From a checkpoint of a small masked image model.
Model: 5.8M parameters, 64-pixel images, encoder arch vit, encoder norm layernorm, encoder activation squared_relu, encoder moe top_k, encoder num experts 16, encoder patch size [8, 8], encoder layers 12, encoder width 128, decoder width 192, decoder layers 6.
Training: 7500 steps, batches of 64.
Rows from block 2 of the encoder of a small masked image model, named by matrix and row number. Rows with one number within an expert belong to one neuron, the router's apart. Each number is 500 + 50 x the weight over its row's rms, rounded and kept within 0 to 999. All counts start at 0. Numbers have three digits each.
After each expert's rows are labels from the 100 images, of 14976, where the router gives the expert most weight on average: "place" is the part of the image that holds the peak. Only what is clearly more common there than usual is listed. The data: retinal OCT scans (Kermany 2017).
# router: router (encoder.blocks.2.mlp.router.weight, 16x128, trained with AdamW), inputs 0-127
# up: expert up (encoder.blocks.2.mlp.up, 16x64x128), inputs 0-127
# down: expert down (encoder.blocks.2.mlp.down, 16x128x64, transposed), outputs 0-127

# expert 8
router.8:580612659498498486480504538413522448473469532394512598497510541489472510499423634459479474549578433587620522519551502501506516511485462519454569507511601550473494471529480478375532416496441561466482514501449590491522518455508499551538512509467498453556481534531512547446587472527448502478503532440499513468513493517556623500529560493463477525512607528414479522500460606542505516464513
up.0:467496491515408521476543480452431600547514533482468515462521505389479473463461522535469546560524413530422535487492457466472448590415456595549486478538530581541503633483551520496551389505422486527423454500518550498445568426628541552509540432444487488564446570493510449552442484541531525489450530468500525444508488492474548462421496497543514484426480443487516536444632515540555402569521
down.0:551443562547531508573535492511448430496431515511570493543426444571475494484437476459473492566550416517494427596464540502462565448564478476489562388491416547529483409556519481503566463503463452461547503477536515478469451488513470549574516404581511411464411500355505502353531577506479449423421536543526509513505516510588524494453532532458517431452531591509526542480487502462570466523549
up.1:506543476515465461462642511503468534520611541521540542476472525528479514500479499472577475477551392490539458457473462435458503492430472475536425437591505545579524495556554479442508442535477470469486505568373586545446509558475482499611458409557476444542486578529538511517437518368475533487505559446511482543415500397515507460421576531486497485584516509441543402511562506580481549469547
down.1:448554483601543500525456472479530481481415582476478536565494507485470600498491412416565441483523449458503443575487458433578486531531458394505513518482488455467485504467486482545504489605552507523495503504512532508539480457603560431615352506544566558500487541488542516379543523505491462399447516517580409515532515466530472579481535501482506524493495529466443450471432518651553576497524
up.2:524455542443493517442515446418496528550514501466553560542570555485458548545493488529468503489497524566368475470405500447395529551418491514462496542468436515467489443531364475479463443534462442530500408512544463464517485532450429552543431503454516455555498508528501491396536425483579505476479634506473430490429521516560514559474473486465468438474588558530544416505424574544520549360514
down.2:541470524496474496591494544566525518502454516494452453652452464553478558447481441482545537562532576433524470409542409508468441532542514448496485532464498468551489531531500530432564533493517544579479440418465488545478513588454526500484490573393438492552416476462488516440608474502543503477499544610531383438511482487529495583552559506582552569452476438497450432547383567540542501501460
up.3:518499495522450535449506487485484475543564546440425461363400495455437452471528521506556505518504476517578503497412622466517540498521524498507498473518528411410542527419471483448498547521482539511500457570438519493318452492512499463550553441607479499513520450591461556484459545511353490457401510428474470537447512472560533478525542487464574414568480515484506452519441521460438553561472
down.3:528467593465561428469526492582529443474389587485628494427505462428575473494456428460452493549528526532502549449487417420512466538517569538491493557529557454502569580448499442404513544498570555503592504504511503474384498388494493542489500406492512518499448477427511499466562428556527539470544535444542525560548559429513553456575456534532481514542562480421435455469502458539525473580465
place: top right; middle right

# expert 1
router.1:552424417550552517501462592468601478512503522634462469519556474534530510499556412470528574416478477384394473474418535432485503493536533511454541510513503556553569498511468385563480578488519594467524433563492498473428533520520466323483443462439497524535493528537453515503461538465497507477514549581514468508496575504510419549502555497584533489423443469523461512485520443495542453553557
up.0:444527499513463425491609498494492490544450520532456478479522418493520445503379603392449589503532476523536435480522506506474563471603400549605433527429478575465554518491506520537621540498502446554478473536455465553419543492463513436474480602459457481591473506519518491503591486461562467477540585520507453514498452488487575529419448467587460471536509505513543513437459540402440567515438
down.0:525451499521523452588473414532528577515470397432505503553519598531493403554469487502483541449529493514535445667504481483470464543607427487485477389539536554513516504531497581519556426477543545496429524494508502602456589468445473444412434534499486468492506560534474562508535399444598423494457540472471575456494509516534494524447491462586568522545520530549540391550445507488528532480482
up.1:447485446479574526413558411537537544409460419467482497459503408489520539627480486476530470489562459438527475473623419496444454451469515583465431412470496481493482498461525441499580463459483475524575568485488460514492461591508514534453466500596449464565556548488507450494490528423497531475528528558471476474529459538464447557565509411497500463514471518487351447539478493435518661472465
down.1:455508536410542516505468416537433470505509564487426411536553571429466537521509440537464571482472620520531538504500536592512551457425468485549533440508486470513493570558540520495491484487528492509633479503574407371481557568521438469439436559505638547516475372504547521461499454448579505464507427520415464579488463503514483561457460493500432585524497466513535483514483527578518561505501
up.2:483556449487482532482491482536459433442436513459523435464499529536560554568512451548527521443546605468482514644533474493546501408451499562484487488540515526463480503476487634550463467490485530491438442399523551436574439418517458435558526487534581497429507495598497513516539515549397472543497425412492551485480443459454492560576445566516423438510490485480515432565409450508535598415543
down.2:557517565462609509478549578446438534444500586546528570511542484553531446476549427597453485396564528522437399604567526498528408509476436482423546492533536428505536519528405396519452500519505442540468437489507507490530545600463501555570527498471523494494501494407444539539488542457511522561581527527419465509555465438482535515544502550602466458452494547397432583507443472525497482495506
up.3:431491555515483580442450529571522442575461505494477486506451538541526420479534531632533553543599472504503480538590592468536461484482533442498449443536581551527488559506492502562495494529522549538576591526475421515500423548559528454522479471539495487501502509393488455539504481586516467573539422512536462463581321479532424506506518467399419496466499446558578551527525402473518527497474
down.3:595461523505433456459543437585505499503461499547426542607530481591505442508481463519568607537443501567477468545461565491557547527505574504527468471523393543574465560466392515488463463470447594587483581461510482483537435466428525517506473401588524477467463406540520475537459581501550500508525555493425454558519558523517526566498466560504574522539489541497496492454474514489408534585626
place: middle left

# expert 10
router.10:497435455437462540524557456493595514469544391467510497513497495501563460544449422484388465561495630503414454465477477541461439497562399568452520543451536490483446452510542528535499477564527493469505489542528609532545461429490507540439544352444505583511513450473465582473521466474521536501565500423548564570490434541513411428542465575524509421504481493516483426448397532525550519508449
up.0:496597465495449438354548530473496509462535507518473376493394510474516500463430573438461441450466425543601546517463531454545535475476488536409488497436559400502568500515517543535593507510426541413431474517483473485577457461456529539548525495511474498440496507555436544558562537408511526433524556401494590502492471457529581398580452542512590465479554485506482488472478438553485518496510
down.0:508640524525509599506475513571557444562457428485468500482439471553519528381507474422526465499525417514396435512539487529478480472520438506600531565496617529485552506442542530478462606494515469492421475492495459490472467546474483561472535499570492523486566506494564618522548441511499522370522473564509554530541497534546530478439451410543533464493507477641508513385526473508537462553554
up.1:546500453502561595546644514502448498505532466434430452419526573487443519507432561520527449430466520488618456616478534445516477509470514541511465512543560552367485480516446541515469474541451412509372517481548521445504481518482560470515435454511551477501585453483465542499430516514535551558493420519401542375496478533519489477467529577481447543494459410425495470575514482497556509557447
down.1:638443528509456450515554552452550432443497534499551518496487544478515524531564432550527384488467500501416462515474376518460484500449487453555442544569518489515498445514495467527531580542477490507484424437547500588556500501474422519540488526516513436533444484456389535493467471482501511605487513561553572573389462568668468504514533497405431493509497538437544546429463454471557535441530
up.2:483531444526559540515504455458599475511487535567509510507590504539484635572424449498396497481454522458470539517545570418512497480485559522594507508455558456485514444424445503596440541554482480468507462495425471447532490416530540511558458488454531543436508504550525491544482529658480490465527500486457592539458407487471448560573567483584503461521543477380519452479514486560474459405596
down.2:439502458513565532453464430471510518433516435553485526536564454571463516422491491516510445514521405562536527565573519576524528523571528441526548452512444490586397513455580437594546423643450514511508498530467440487501407502520499509466464488575664518491515568520480441513544532431580488487469500428494474554554534496526475482590525478467607505526484508490501418508561509468589515439569
up.3:480517503398461503490505564522561508559604459518499514544465611467468490503478578490525503559476466489544450444461552577501508542513511500570501483538484441343543432417467568494419468497506502533451564530541501472423471458546546434492420491521487612500626567491593530429503552555521445437471552462499444417511537453496513419453486459534510493512528541535569599392506529468448539575539
down.3:600510434493508481538499465535520434490457466518418476452488526452427488446534457509474526585397503486571488537503461494525509536503500539553518421441529449543505388386509505456458469498525524435557534489514668542371445440553520477532536510459447526477471536503503482452486560484463552446492516550454616594537518519484570537485472488354523438560495477486508454536586466446388545537494
place: bottom right

# expert 0
router.0:554433468444499468482332574482425507546437528548453429442489481478481502485516565527491515549449460491523452506586465571598513412471555470518572569415542549431540607429563516601466538468595598539499490493530458473537552617551491464461538458497464442455562491541471501536534564525501497451461476487472510550597546477523527559519526476510584544546405528529502574511490496579529514512489
up.0:501524467497554576564642446483493616480494567490550510483506440459478557441504533543522489531636478466556511521456528564442520476501435482537608546490536476487460589472503454381523491468471472533473517521527473602444497530486428586495520481450461576456473577555432526487482396558473431549526486535555556490388508520474615497491472503496445473440492502498550471423512521415548528586568
down.0:482466520503580500431452465459445501508503469527471496461393577449438414570440527485532539497535436406494456495450487450402561462569479436511433573513497522513451518546488437493540498537566530457467482535459433421547516593416465579527491547454358541541526439546450534541452447529420462613471490452538532542559521543502502454444454518526461401507512477521536475567544524435583455444596
up.1:500459544494599477420548495527551551543485534489639525488512499530476436612458495523540480521555510514526612451413504526454536385514497474548453538495534512462514602561537538433494533535523535471533502554422548545420576575528525494565502506524453549509429494545521455471593489417417502550495516556476468455485504560479406382516581401482460552530559487475503550560553500420488526507404
down.1:482543601535465475472387548472404533516534508478523486491374458575555454498506486507567472469528467554485485445424493485525520587474478401479584547457515469485459477554577395437459535402441478462513535488396510496512461456460498550449551471393543492455497502494508474474453502524507469557536560567533501457526482592369532460578484527432470538536385559498489492528533537470398466591526
up.2:487476531621438603449481514457525543591524484510478530498431514523485490517484460456494467459566529555465436448494427571494461558520536490479437424565476493526453588561482542458614458454431508458459485434515527517438510512478547532560461499559512482547457567536491454511552449460522574500515603493513420482470496305464548508541540541512538625620556507431499466559514494526418482534520
down.2:485544504498523548495516482493425392542515475564466468537447500442521569478441459543454476517492551484567512453498472488473551393563534468478455549550497509471452507503478530555482492495508517483601411403475469518466430436510409483478483568526503570581622577431449483484553464517543584514430595589553582471424521462526445423544446439540396446482481577535516579509543611508534492504579
up.3:576538525536520481465479489508476538536514517575550587407541458467579624447447522476513474486480456547499439404493550468474471600492555420585451391525540476466497496523503455519528494474524494468505531461514560505547514567432586565418490587524476379503549473490474603522451510555468432374504554381521502470511455525470509519536426564521457494499527531385463423458461552485507486471577
down.3:581485569492447509588502457516501546558462589479468533474461475508506482543532473583486540399469499519524457423537600375540516489412513574413495457495493569373415469436458531445457430605551515519509429565470509461424518486525504522537458498495517475560515496564516482450482555530602506542485461579462575456550546501418504531512504521520571567488549461467478537569386489604544500484547
place: bottom centre

# expert 3
router.3:486549575565467542584466424401619519535505452435452523466533519495556456576410550504461488495474471575563474458577446508394477417539426582434549539456445537457523489483464589521443466453485493378522539546451576548494473497525501510586542475509437530494520482486450501531548489475462479457525542540539510471481464443538545508458467500465480522494658563490534413533470623492422500550471
up.0:416512519469447493574507531507611413529491476526610492506508501533505384521479448472517459545508527471470536481483558501552498524513466523483482534504487492509629454465488448500441594451556489495442534484567530497503537517473554506507518496418451485483397462619467521409467467531473404475490521517449611507443568497499552581443582570526441411442495525397495524543559494631441429423541
down.0:482471480557430492525495618451545499514569548451573498357534529457488483489550540495400499496509487440491466433491602537488609475543510547515516528561472528542586565471537513437451523472479476506513415559487455473455472495557502466552489432511441539460470487355489497536449582472499408590512516577600413457546515531477410496545444445469529413497557492583495389504529523536490523544499
up.1:428450462413487518469455537418549534546460631496481489459457490542512480413447523475526532541561456400479530528507445526533538533564410533548497605623387510501537437454509479490529435515504436497430434482482600595533452489527469490484497450544441525398542471499513538457514479564379433464492512475510592501448492535579552481482518472523436555539485511455584564535486448497545429463567
down.1:468466494511532448436422495544464474540460491519472522537449402551476560493543541654430429403515496554557523535454348457576432480535420584515510560444466536529503532571480553556539425499509575475519598345513554507546491494523507509450503496487407428476430449487438494503423523504455537545491539471438571488533555541543520495520481563478493448463485531446540528529483524455547481533588
up.2:529442536542443507514434489417594510499367497587526490461390413496501402493579584552560428497431459519489506506392485519523488496527540487584474573495461538471483531467544518535533551500537439510495369464507496473478582501493440501523539529480524505415572474520585501499481485475401431478552522484498590609460565426571601564536426548581472473489551517520452515493531489484452483479475
down.2:483459439561510421503444470418565510496519432545529459561523482470561497562489471353497506524481505494488570506445575471530537518509457562509422485475474425600433492535571553474562573488515450375545389467550381532412515592587476507476547480561562464525467460380527494475434531597544493499469452545471458560577546519548486486470558450468536455510519448495505513539486556544490450549515
up.3:407549507563509506534521560383523485506525483567464511535585478512578633593467483579449431545491469530536505500422466562445472487442495496555487455468520452447561453559524606500526523587448531551501468429419493494491454479543530499516453552452485508455498433479495480432478533549432438591492435431537497497468412429513566559524451504491380552491537518628497557565434499413525477502472
down.3:547472500481543485432487480567518485492461511569508440489614448577489429483506474534526496521454438329495566482540462507544426479565454428460429584502560502507512434509517584470565510529430497495478605451476532572497448542438536464484499460657520543492462547474444436411484489506556441431504472450579481580504517417491408462488455446496466463518544449513451510591494492509490509588568
place: top centre

# expert 14
router.14:534505482548525462461449528487431519426508576490452512517481484558523516577452460518542463434515595541608500532508429523519509403414473436577551541444482515481523504547612530472462453501550523530492562487396497600607479619463594508513460495440524407538550540538511573519462467468525547447447506489524442542518556451548410529515579516506432545468461544487440608512454562546555479452581
up.0:466518431548543492462495468516509586438543435534590444472349562514493490536589518529529494549536445417623482495425418484508548418559541450470560441502480464506419464547482511508511503555404508489508603515487435517489483497554568484577528515465489519460614533500460551475568541467434532522489485522542513516391387483551566500554621488551476459524476464453437493527459458564437479459482
down.0:437589432496478478531475512531476490482570461465463375586440506554578451485507471492488474550420469458383494484588495503527499494500514450478498493459527548412516457571457430603470518492483584463476449529412474462462366599486593430498513512546514532511560570489485563487531560574465523529507471486482479535506514447456517464485530389549593519552510458513446486576521518505566541587371
up.1:556451490453505556438490479477544349481509556588476548471589493502527547481504572544464469552535518467524493564566449408527577491420537511518453537455424468461475502516499477578440473579424390459540459481465491488556522466500539539466524449452518463453616555525513568558505464433477438565530531513516552454516478452568398480627520591541491565509433429412523419459460499486477490555485
down.1:437575421514501531541461434529460537487485548520558493539531486409473564475505539492469363457432463553451598555525466524483462494538493356483547477440490441505457594538606531521504523558463459437502566492504449480444484523513500472465478538472455562485454575408490547501446465554593424431507528481455475580573511506477476557460528506528568614575417578524455538533614505513499489448534
up.2:490516491468496474530516494461564429561441492417316483542537420516623454433536557558492453468499517472504508538559568468503595517489473456484451392516503460508610460480521475539498431483521528598568414499521474542505544506558557479560446570461522458529463585475540531491520523457530572431475589483510485428432458496505463531444461474563437472531395543410485574515506570452537465547507
down.2:470444553458380489561492465515569560538409469490497517489472489560504471467517548553453459543529546549537449480605493508561589576489467500484397463491510418569588424469556445540588497528494554477490497521470510464466485529447529391506474534510566479563548508450451535483496516572400484540514457519488529438631561553553495519394403552494443495486435527459508580526435429587443456448496
up.3:383521444498360518429495551463600442532552497405538480463503565473483531436515540563461561462498489522520460532457508547493472516541479526591508471489538501457491448495568504497474454517560460523354494455518614511499563482454493431527454532529454471421462490516512527541472519463451455574568515504518554465413580556593479427567500461560501539636513528522552404418518512504486403459486
down.3:421547538585561488475563411588500525491500526392535501467487542536483596460471555533478423432532581507417556470443424515500510411484472521452555560535482509446522537528499484548584415538458478548538641544492470514446475532483504516401509524466463461389540466462564601467440543488448474488543467416540488542467504531553459491523387491535441574438544567469518523510405525520531557468488
place: top right

# expert 11
router.11:483454422502480575514403352521505465473550484461474414518473536566554448446506494536539466470496572524514515553458492559479585440564506623425492542542459471481603492523450487624489509499488517428428514571584561538442531552476447460498594411477459554461456530487452429580466502522534533471593509541500486567454472498578518537469512472512519477443461474557576400529525491471475483524600
up.0:435525502469442388533404556578542571485521519507448431612474561473486499478509583493565514479411432587524547447449515448420556564418490492496520546483431571483559481493469531553433456498527494464503464585511563454558454465456490471542529497517494456450495460537472509477535494492453568515499498398547501502572568434598445447483406433542533511518570486362472437534523543489480380491493
down.0:459541512470545474436470589551525552499487569479551486530500529517494526369521468546583473481556388478520459542552545420483507465406467412450545510508448609504571428513497512506562547530442500558580506478520544496527497504534581548524496485508492555434476482499422490412493524412594474530441550630523431446510468450470436460402489472512534570546581554502530402471437509540554562431515
up.1:533548450406422475573555556517557471462588556504517512484519535512466520478490434473427505528460448495548588478469498563591429511448565524503512546479501510499472575574502471468566480520486498465518530541456491557514472533560503529511499554538481501463514562615427522398564523481406364429505511474516562528505511480459469550452515546595355475525491458459479532571322499427521465451515
down.1:375588439471479470470474506516525460493423477454416478495472513471469490586542496512485476544521390495552437574546464533564520476542418436509436471489515488440525509513471551453578487503452521560370454578587473504516613522588544443524517552527433497553501499489582499563540519401482455501535490450465492458517507524565501538478454525536485536556661392489547553519434437540438462554521
up.2:581505485593392526482576517494418615470538460538569513516433591451460496494489497489510466516512463526531512521451479578435497469398446517456434531474524497361413472509598453508483517589536520428578550542485491535443557497488499480500555480539585534508480451576538531471438516506409451454479527439451548535580530539457579458512483513516549457489423456466546494541482553588430622519454
down.2:551562516505466509462451529567588574552564501541379410467558569495479492618475502529493460539488444540558457516449375485526571444547433533555514511433466445503468531472494615415485536543562509413431522412473497515447536504474468464428456498523566422517548390479506517446505549496585393464485547463423492456519506559516490519546452500508518530466510497483411537542587498541520483588455
up.3:510496434485613500546515553570500543503464398512409476488497423483437465483463565497461523511563448560571518506519641527521466489516476489516462491486601536472551552516540451497535435412511532458404560488452474494550459473505478431492435385463529523500592484528468560444509578513506628500451505483452469455525524452566543468503586405446442437414528552505411542538522519531543513576415
down.3:565542523472498510522484502544424466526464617471488576458451559504473473502463557511547447508462557406521497481486449436643520529430507449509492530544475532512422548467393496428514447559548564539565453494589505449535425520519625574589433496486477564448520496394495592510513461565462529558447440529505525456460560480526528558523506574452511432525504504444519471559498475530410600577461
place: top right

# expert 6
router.6:491499549482557524571453588397596498542505452614545418479498451527496553538529498433501513444414448449497507501454546471579489507531541489525508512503479411470529520451579406434442478548568449451533542546537478542487500555463443335497532458401514503559505509593438483523484458500496538538531498496553519587594512513489388563536506441554460496476423523573430422500496418548456476496496
up.0:547592515406515502464491491469423531516472490451501513496546516543590507503590503433498595571440446491448505504607465557424505581444520524456494477441442491475427489489539483520471488513511536471522506477532455488455500476498586484443473534480448476581525411477429535508391456447508544541570433477566463542460384414491404476556416518540456540496597457446518493593517550377585547475555
down.0:493507429531354430491458447477519515566494524435484536475447503550530511541568459407607520575515455509491614487512565578476465531425501420453536577485399508477485508522458500399532487505478527527498544599465560405603536469460549519555464526534478582544575464495542475417499463435567480519500511535492450512592476469493465517543460606553467473530547486464500585488584498514418493499420
up.1:503481425431562390545416477553546472464406487421503599402474456409473491543484498586528572476515485535438517561517397470512541446508495511522504547411405491419515477491513578509535528494441604440480496550558582517494520555540509519537504577481460507571490520525457561528500457586562460488555547465508542591550461610521473552438519426556460563478490456470442458488526469582563451472498
down.1:519453481473492508419465563488498575490488526467517596515521495451461524429524505411495478506494464519487496484578539495414392519561466500499521478472550505563489585531547370555562393474544490468575579543473558407421493586503512524614508425508451569416505450445450430487541543431427434506483591515518487555451471453496568476537493505567442480405427476481595526517516543448497533575535
up.2:494456545557508482502538534647547513648541400397465439499442478570479475539533487435538446498533544449559465497543476515618458496490531484538449467504466516445477507452508453494476464511537463476492340552563546440562512505450442467518472507385492523519569504492406559515603469525454554484544548582453517487544488435566497474465521519424517622445516520505505466445573526506498538454476
down.2:452515456470450522618575478442516404511505492594533514478471492488448525529466463517582446490488499449491548464522576561564558547452508458457520532549538513451485495577507490512516500603473430560436508497490526485638419499487515555520449397518455417585617424528495494494420571528504546532503555490496403469439456501436583483492578476540558572489395599508472504474451498491498602507474
up.3:480550543490452584429572500541477566618358499537431605478418563502536583472481463564500484533583555473478555486550475454528421440559445476484475467496521503550453548458519521478470524520542538563469491518406499531446480497505526549504575468543543450544492434467554608440451521513534552505476517486504576493413458545530493467442516568486442585461440482386571473601482438523426453455504
down.3:402539527530560572507553437446448462568505539530537488523557510539518545507528473528502448488521529527472486512469438479493402536501424496451479496485495560447484496474497435387451556492525450589503547504406540540510549520484502448549360571543614456492488513530530503447473652490555652475521455456497524597548471508518483433539458485519604437459547481546534554425431518452519476419540
place: bottom left

# expert 9
router.9:467391460560494492551524567460462529445570510427561452540454518397516428416551468457509430448438512491539450570452527375453412465525479435518507495511522496494500510534482538486455588540545436556433508576573428564548482540534480417417511529463480466444577490431491431441411422444512536509551542551454457605524579526470479483475483480536548472471515539545481487457628567495473451487478
up.0:518424390471547554528514497529497471644572516538485529509496489545451554512462434538479500594538527536505569382535522459429498523466390533539508421567529464553506543481487446434458467486544568457542578522394520489529519456438429460516560559538560481576506518514491485515538472412463572456499551473437483475501495535438646550515582537446467550579514424468523473445480576525449541517440
down.0:560464424514461480499451522390524517519517516575471540454483518466487457471450400510526515422523546559463473583547481496453547517588549555489480526542569473352492429442557589365467494508465543434388505530538526505583508519497430546566439559458548458519555534491524520510513418504465442538499403580502513456533551491558510530529494473495513488523507422421442567423565448609467472545524
up.1:595488452510512462471527547375595532476455572563561473517563465571537481510442558455534376484550451562521481548466512565427503577556467472507552470507585506511555533506464483473520519505467435535488515537506528502530597455578374547574575492501484420451511562485471486409575461534490539504498522458440517438525566504588525511631483435460485524422561441523465479533476500431531448433563
down.1:596508490508396468512375594505474565503517555553427521481514482575515429491525582478562545451531598448490462526459465520510439610556474544481546513524494461595456485466400515556422451551598518468509469472395405386527547581480513511433457518563518456554519464449463494504483534551506493491430491466518549415485527541572498505505532496570522501443481513576429506573546460520597471528515
up.2:446547505508539472546592424537472521528491421418630482470375529423430456418488607487509584608555505471500509454463534456503514489467564456534534470509476485489605440450455392441475495454561570504466508569501518480507504533508472598453478510536467596423530515459514582551524516476528491477540562519498549609505505482507444506530532423428541528415491539449436547519529499542449517405539
down.2:521597503454552417572447464464412631541471510466532542443467571486476441471487493490525505537432527489518469491455478513493448522449571410461465445416479541575459535432450468466545566567390666501521505501478573511499439605476514441434518546576568488499453570585458491468457500466548532434615522489418439486518546521494531490491542499517530481551491552519469522553505504473487618497500
up.3:460532468519559570596496444552555466523501630468546500589467467420458594473537541519546613558524593474464553456508442477487547576504477506576541497552499528534516488489467573428507516407472547506511525465475510568570600537455536487575483596500429425483514490456492524490526400467466504475518410534547595540546443511426459612538450503515474473481475514486551543535561509428437503411452
down.3:492526446472452390552521530469505458457520519488542550477475494521473494482462378442533571448446519398443502513499507478440514568423422581481594575451440493509378477515486521402439468506521499494562518478481549503555520553419617499563505524503448447543519473472516584519505435518584432519491497502439489535500491500426545562435499433595523502517502518473579497568460446402473604617475
place: bottom right

# expert 15
router.15:526557558475502532571545499586490528477510544514506521550387462509548532477503483570597527480540524439553434471494537408530462500459517483529346437502504494564555454479500558487536450471537462587417467501509417593574479471429583523465426517577499532416495508534455479450544485477525630437495479580616572483409439520484485462465478514519452504572507489519547616551489561513490455452495
up.0:522422412516503501530487535588539511451365481466508476501489561550437479538448459524545455589435519481434424469531496443512563623429510440465550468439526474465501479509472534519474527528590511571568520448563495573456518423570502475529495567474453493605496538464500582487543389566587549539437575585434492509591442469530485426529484462504490498480475499556419454502530558536473601544480
down.0:439490547533509529485455448587510486504446465602458511485512465533483473543507504494443402452478515494548524490567579428472488550458490461517505514491496517496495395490571547580556560564455547480506509436553499518482465473546489514500590593412521518523479585554426486478576477499499445511471558481437301523584350534463432520510485548455529606591558454494520544505466461537522470527424
up.1:526520533578427556521456448557466544528547495492493534537491422433530510440555467496471514533587567473450519433499550597509455549522442516475454518536507598538515519538570444555455412506479441471438475436445437486529528473407525496405462574462536503557541417554516498500486584459469420548579531569462536473457489506423522433429356506455477529450513497466577472616436552524450596488524
down.1:456536490487588452518473495429530549535509524477502503617424486512499605549416507459553532473550551505487534478531503533554363525478416546535574464468524403514448481522439423464453500486546500424475464441455462548551426515501526441537492564545416516440468401481608413493444503536488440548497443592426454489463533507560532532470467475460564443590525529531433606548536545553549481554498
up.2:468557420517479567524498505518509440565483448518468508470406566490516503448525558575507468536562435495642555481516484518486505542392474537505451455548489460455526456469461422499539510517473478489477416574462448478486543464537476473482402505526481528528520510538316516595435571474434526478415437468508509422498524408538464434521441548538377576469515451568500495499495531539542483628516
down.2:518504522479607577453573462463413526505542442470498458570426480480482406447488492480562503488486489507525445624438497480592513619413480461495443411614415447513463440514502536471584460544567515485510493458489490559488497496485451475495512501593563441484485543481478416411510463554546541519437495553528458569573489441553433421502381573521536521503524558556446475541523490519462468410512
up.3:489561484435538533501440547508398542502563521503427543481550502437489541488516456483501518557519470549487511521473575523492442489486546485489510431543465611474547469511543590373452508409496533431432552540551575531507552398501519423529608384464502562494484454508508576449489416467556527532476445554422550443525538496451442562419407451552473444525483540441455495419518572509607511473473
down.3:548530570500452533454451468533509548567439396442474538434577503480572532482520444504512512457517554549533569473637480612496434485489453500536509484469456536518568534419463482539520502547426540380503474530456580429514477524547449538453503471417447505605621440559493534542571514506505494512495570480437516446553531479470512510485492488484482502481418427516436450523588370554546585453535
place: bottom right; bottom left

# expert 4
router.4:599525522470426532441546517597540479504477486509539555447541523492495497627492462602473456594546450539513456473582479489468477429435437506490556509554489543403501516412513483490547368458486530476555549454400536515504552512596578501583533456500477447542448507490473582458555542508520486484552592483554462537585429468497491444470549491489488509550601458438468468535506434464472436404571
up.0:534450455573511495536485505661467428559475359466510565475492512446544544490516448548512554511444505457489536437437512437486438455453596569573485477512519503392578473455505405529533502464512546509536487471451579552523507427461603453477467487486587532491497546532527504643508430492543473456533490476521419531477431393445422497464443465478600528481548433482521506499486501499441549543484
down.0:510501522452426442479478460536478541429487596490554523480477566536565586626485477526430535466483520521467487429449499483528487447582529426514555451424502464462560576432505458591542501570555530464576501503446552457415527469493546468481534547527534527477480528490469491517498542457583566542520501556450433640550520489464582482525598568563569598521452438538472544502523468492511635562440
up.1:500416572503554555481458495493505500482358472570502482594485455604437568577502497533533432481416479525526487537558482586584503539542565485562535590434536545501504413549431427570521461559576508499496418491581431430514446499523502523487414466577457542551534506526524511574464416462461485499569550414483550532590560534486550494495486484506494501575398484538510560494439530423513495468474
down.1:508500500563515480481500589437545387423480449530467476503525436605451601467578458378482449447491464373482523511509534490526442438562451560536577420488510514586503443502505418526406593560451569557490430465497546522554453561523488528430491523514504443569527463404503429526554484438634560483491515527457523519474566502556480495513484506504587536470489428487488458519536429494505481537525
up.2:484513521423574551581611504442530466497468546494496503473572471518500515474405522521547433475511440461484439520422419520422583431417409489536441431520544476551610446529545585517556414499479473423422489460523436516539489495560466447546475491499493426484462419481442515542457554582517514495520489458465534370509554477564610462523537476513438552480461546467443524432419491554551521454543
down.2:553573420530497446480576460552536448571533498454506493361521474483509514536499441633542468496529460452513481513550504428483552508521439474451505482473488521512444537409507466492497460488568540606544643519526485432473458489510491497525432370558537440483487515437445517453411566447481484507525614529493535433535547478593610385505502560471534526554519512534480501532523434475556547527569
up.3:519479523535597433451464440572602495523422466588544541434462438540481532543492428526456491476526401528568536514457469469563405477499524491527516562512375499527541493435518484430584419499572556464526465531497566510482539451546532482573454542545513450596478512573510557536551513548506547458548448457508582469568491463478562535504527432478468459515560441532440500463462481418374536378500
down.3:472506509512440477467471499526518468470511454538487557517448605499503419494339514499464449447432451563485519527458499515431447514516576581514511454479572486633443513513543581589426452413608477489456475513571543537497484493504467498379587539480514516517568543481519448512411529562538456552478466494526499509521543516586517523437576448405553526487484535555473549474411485528626452482463
place: top left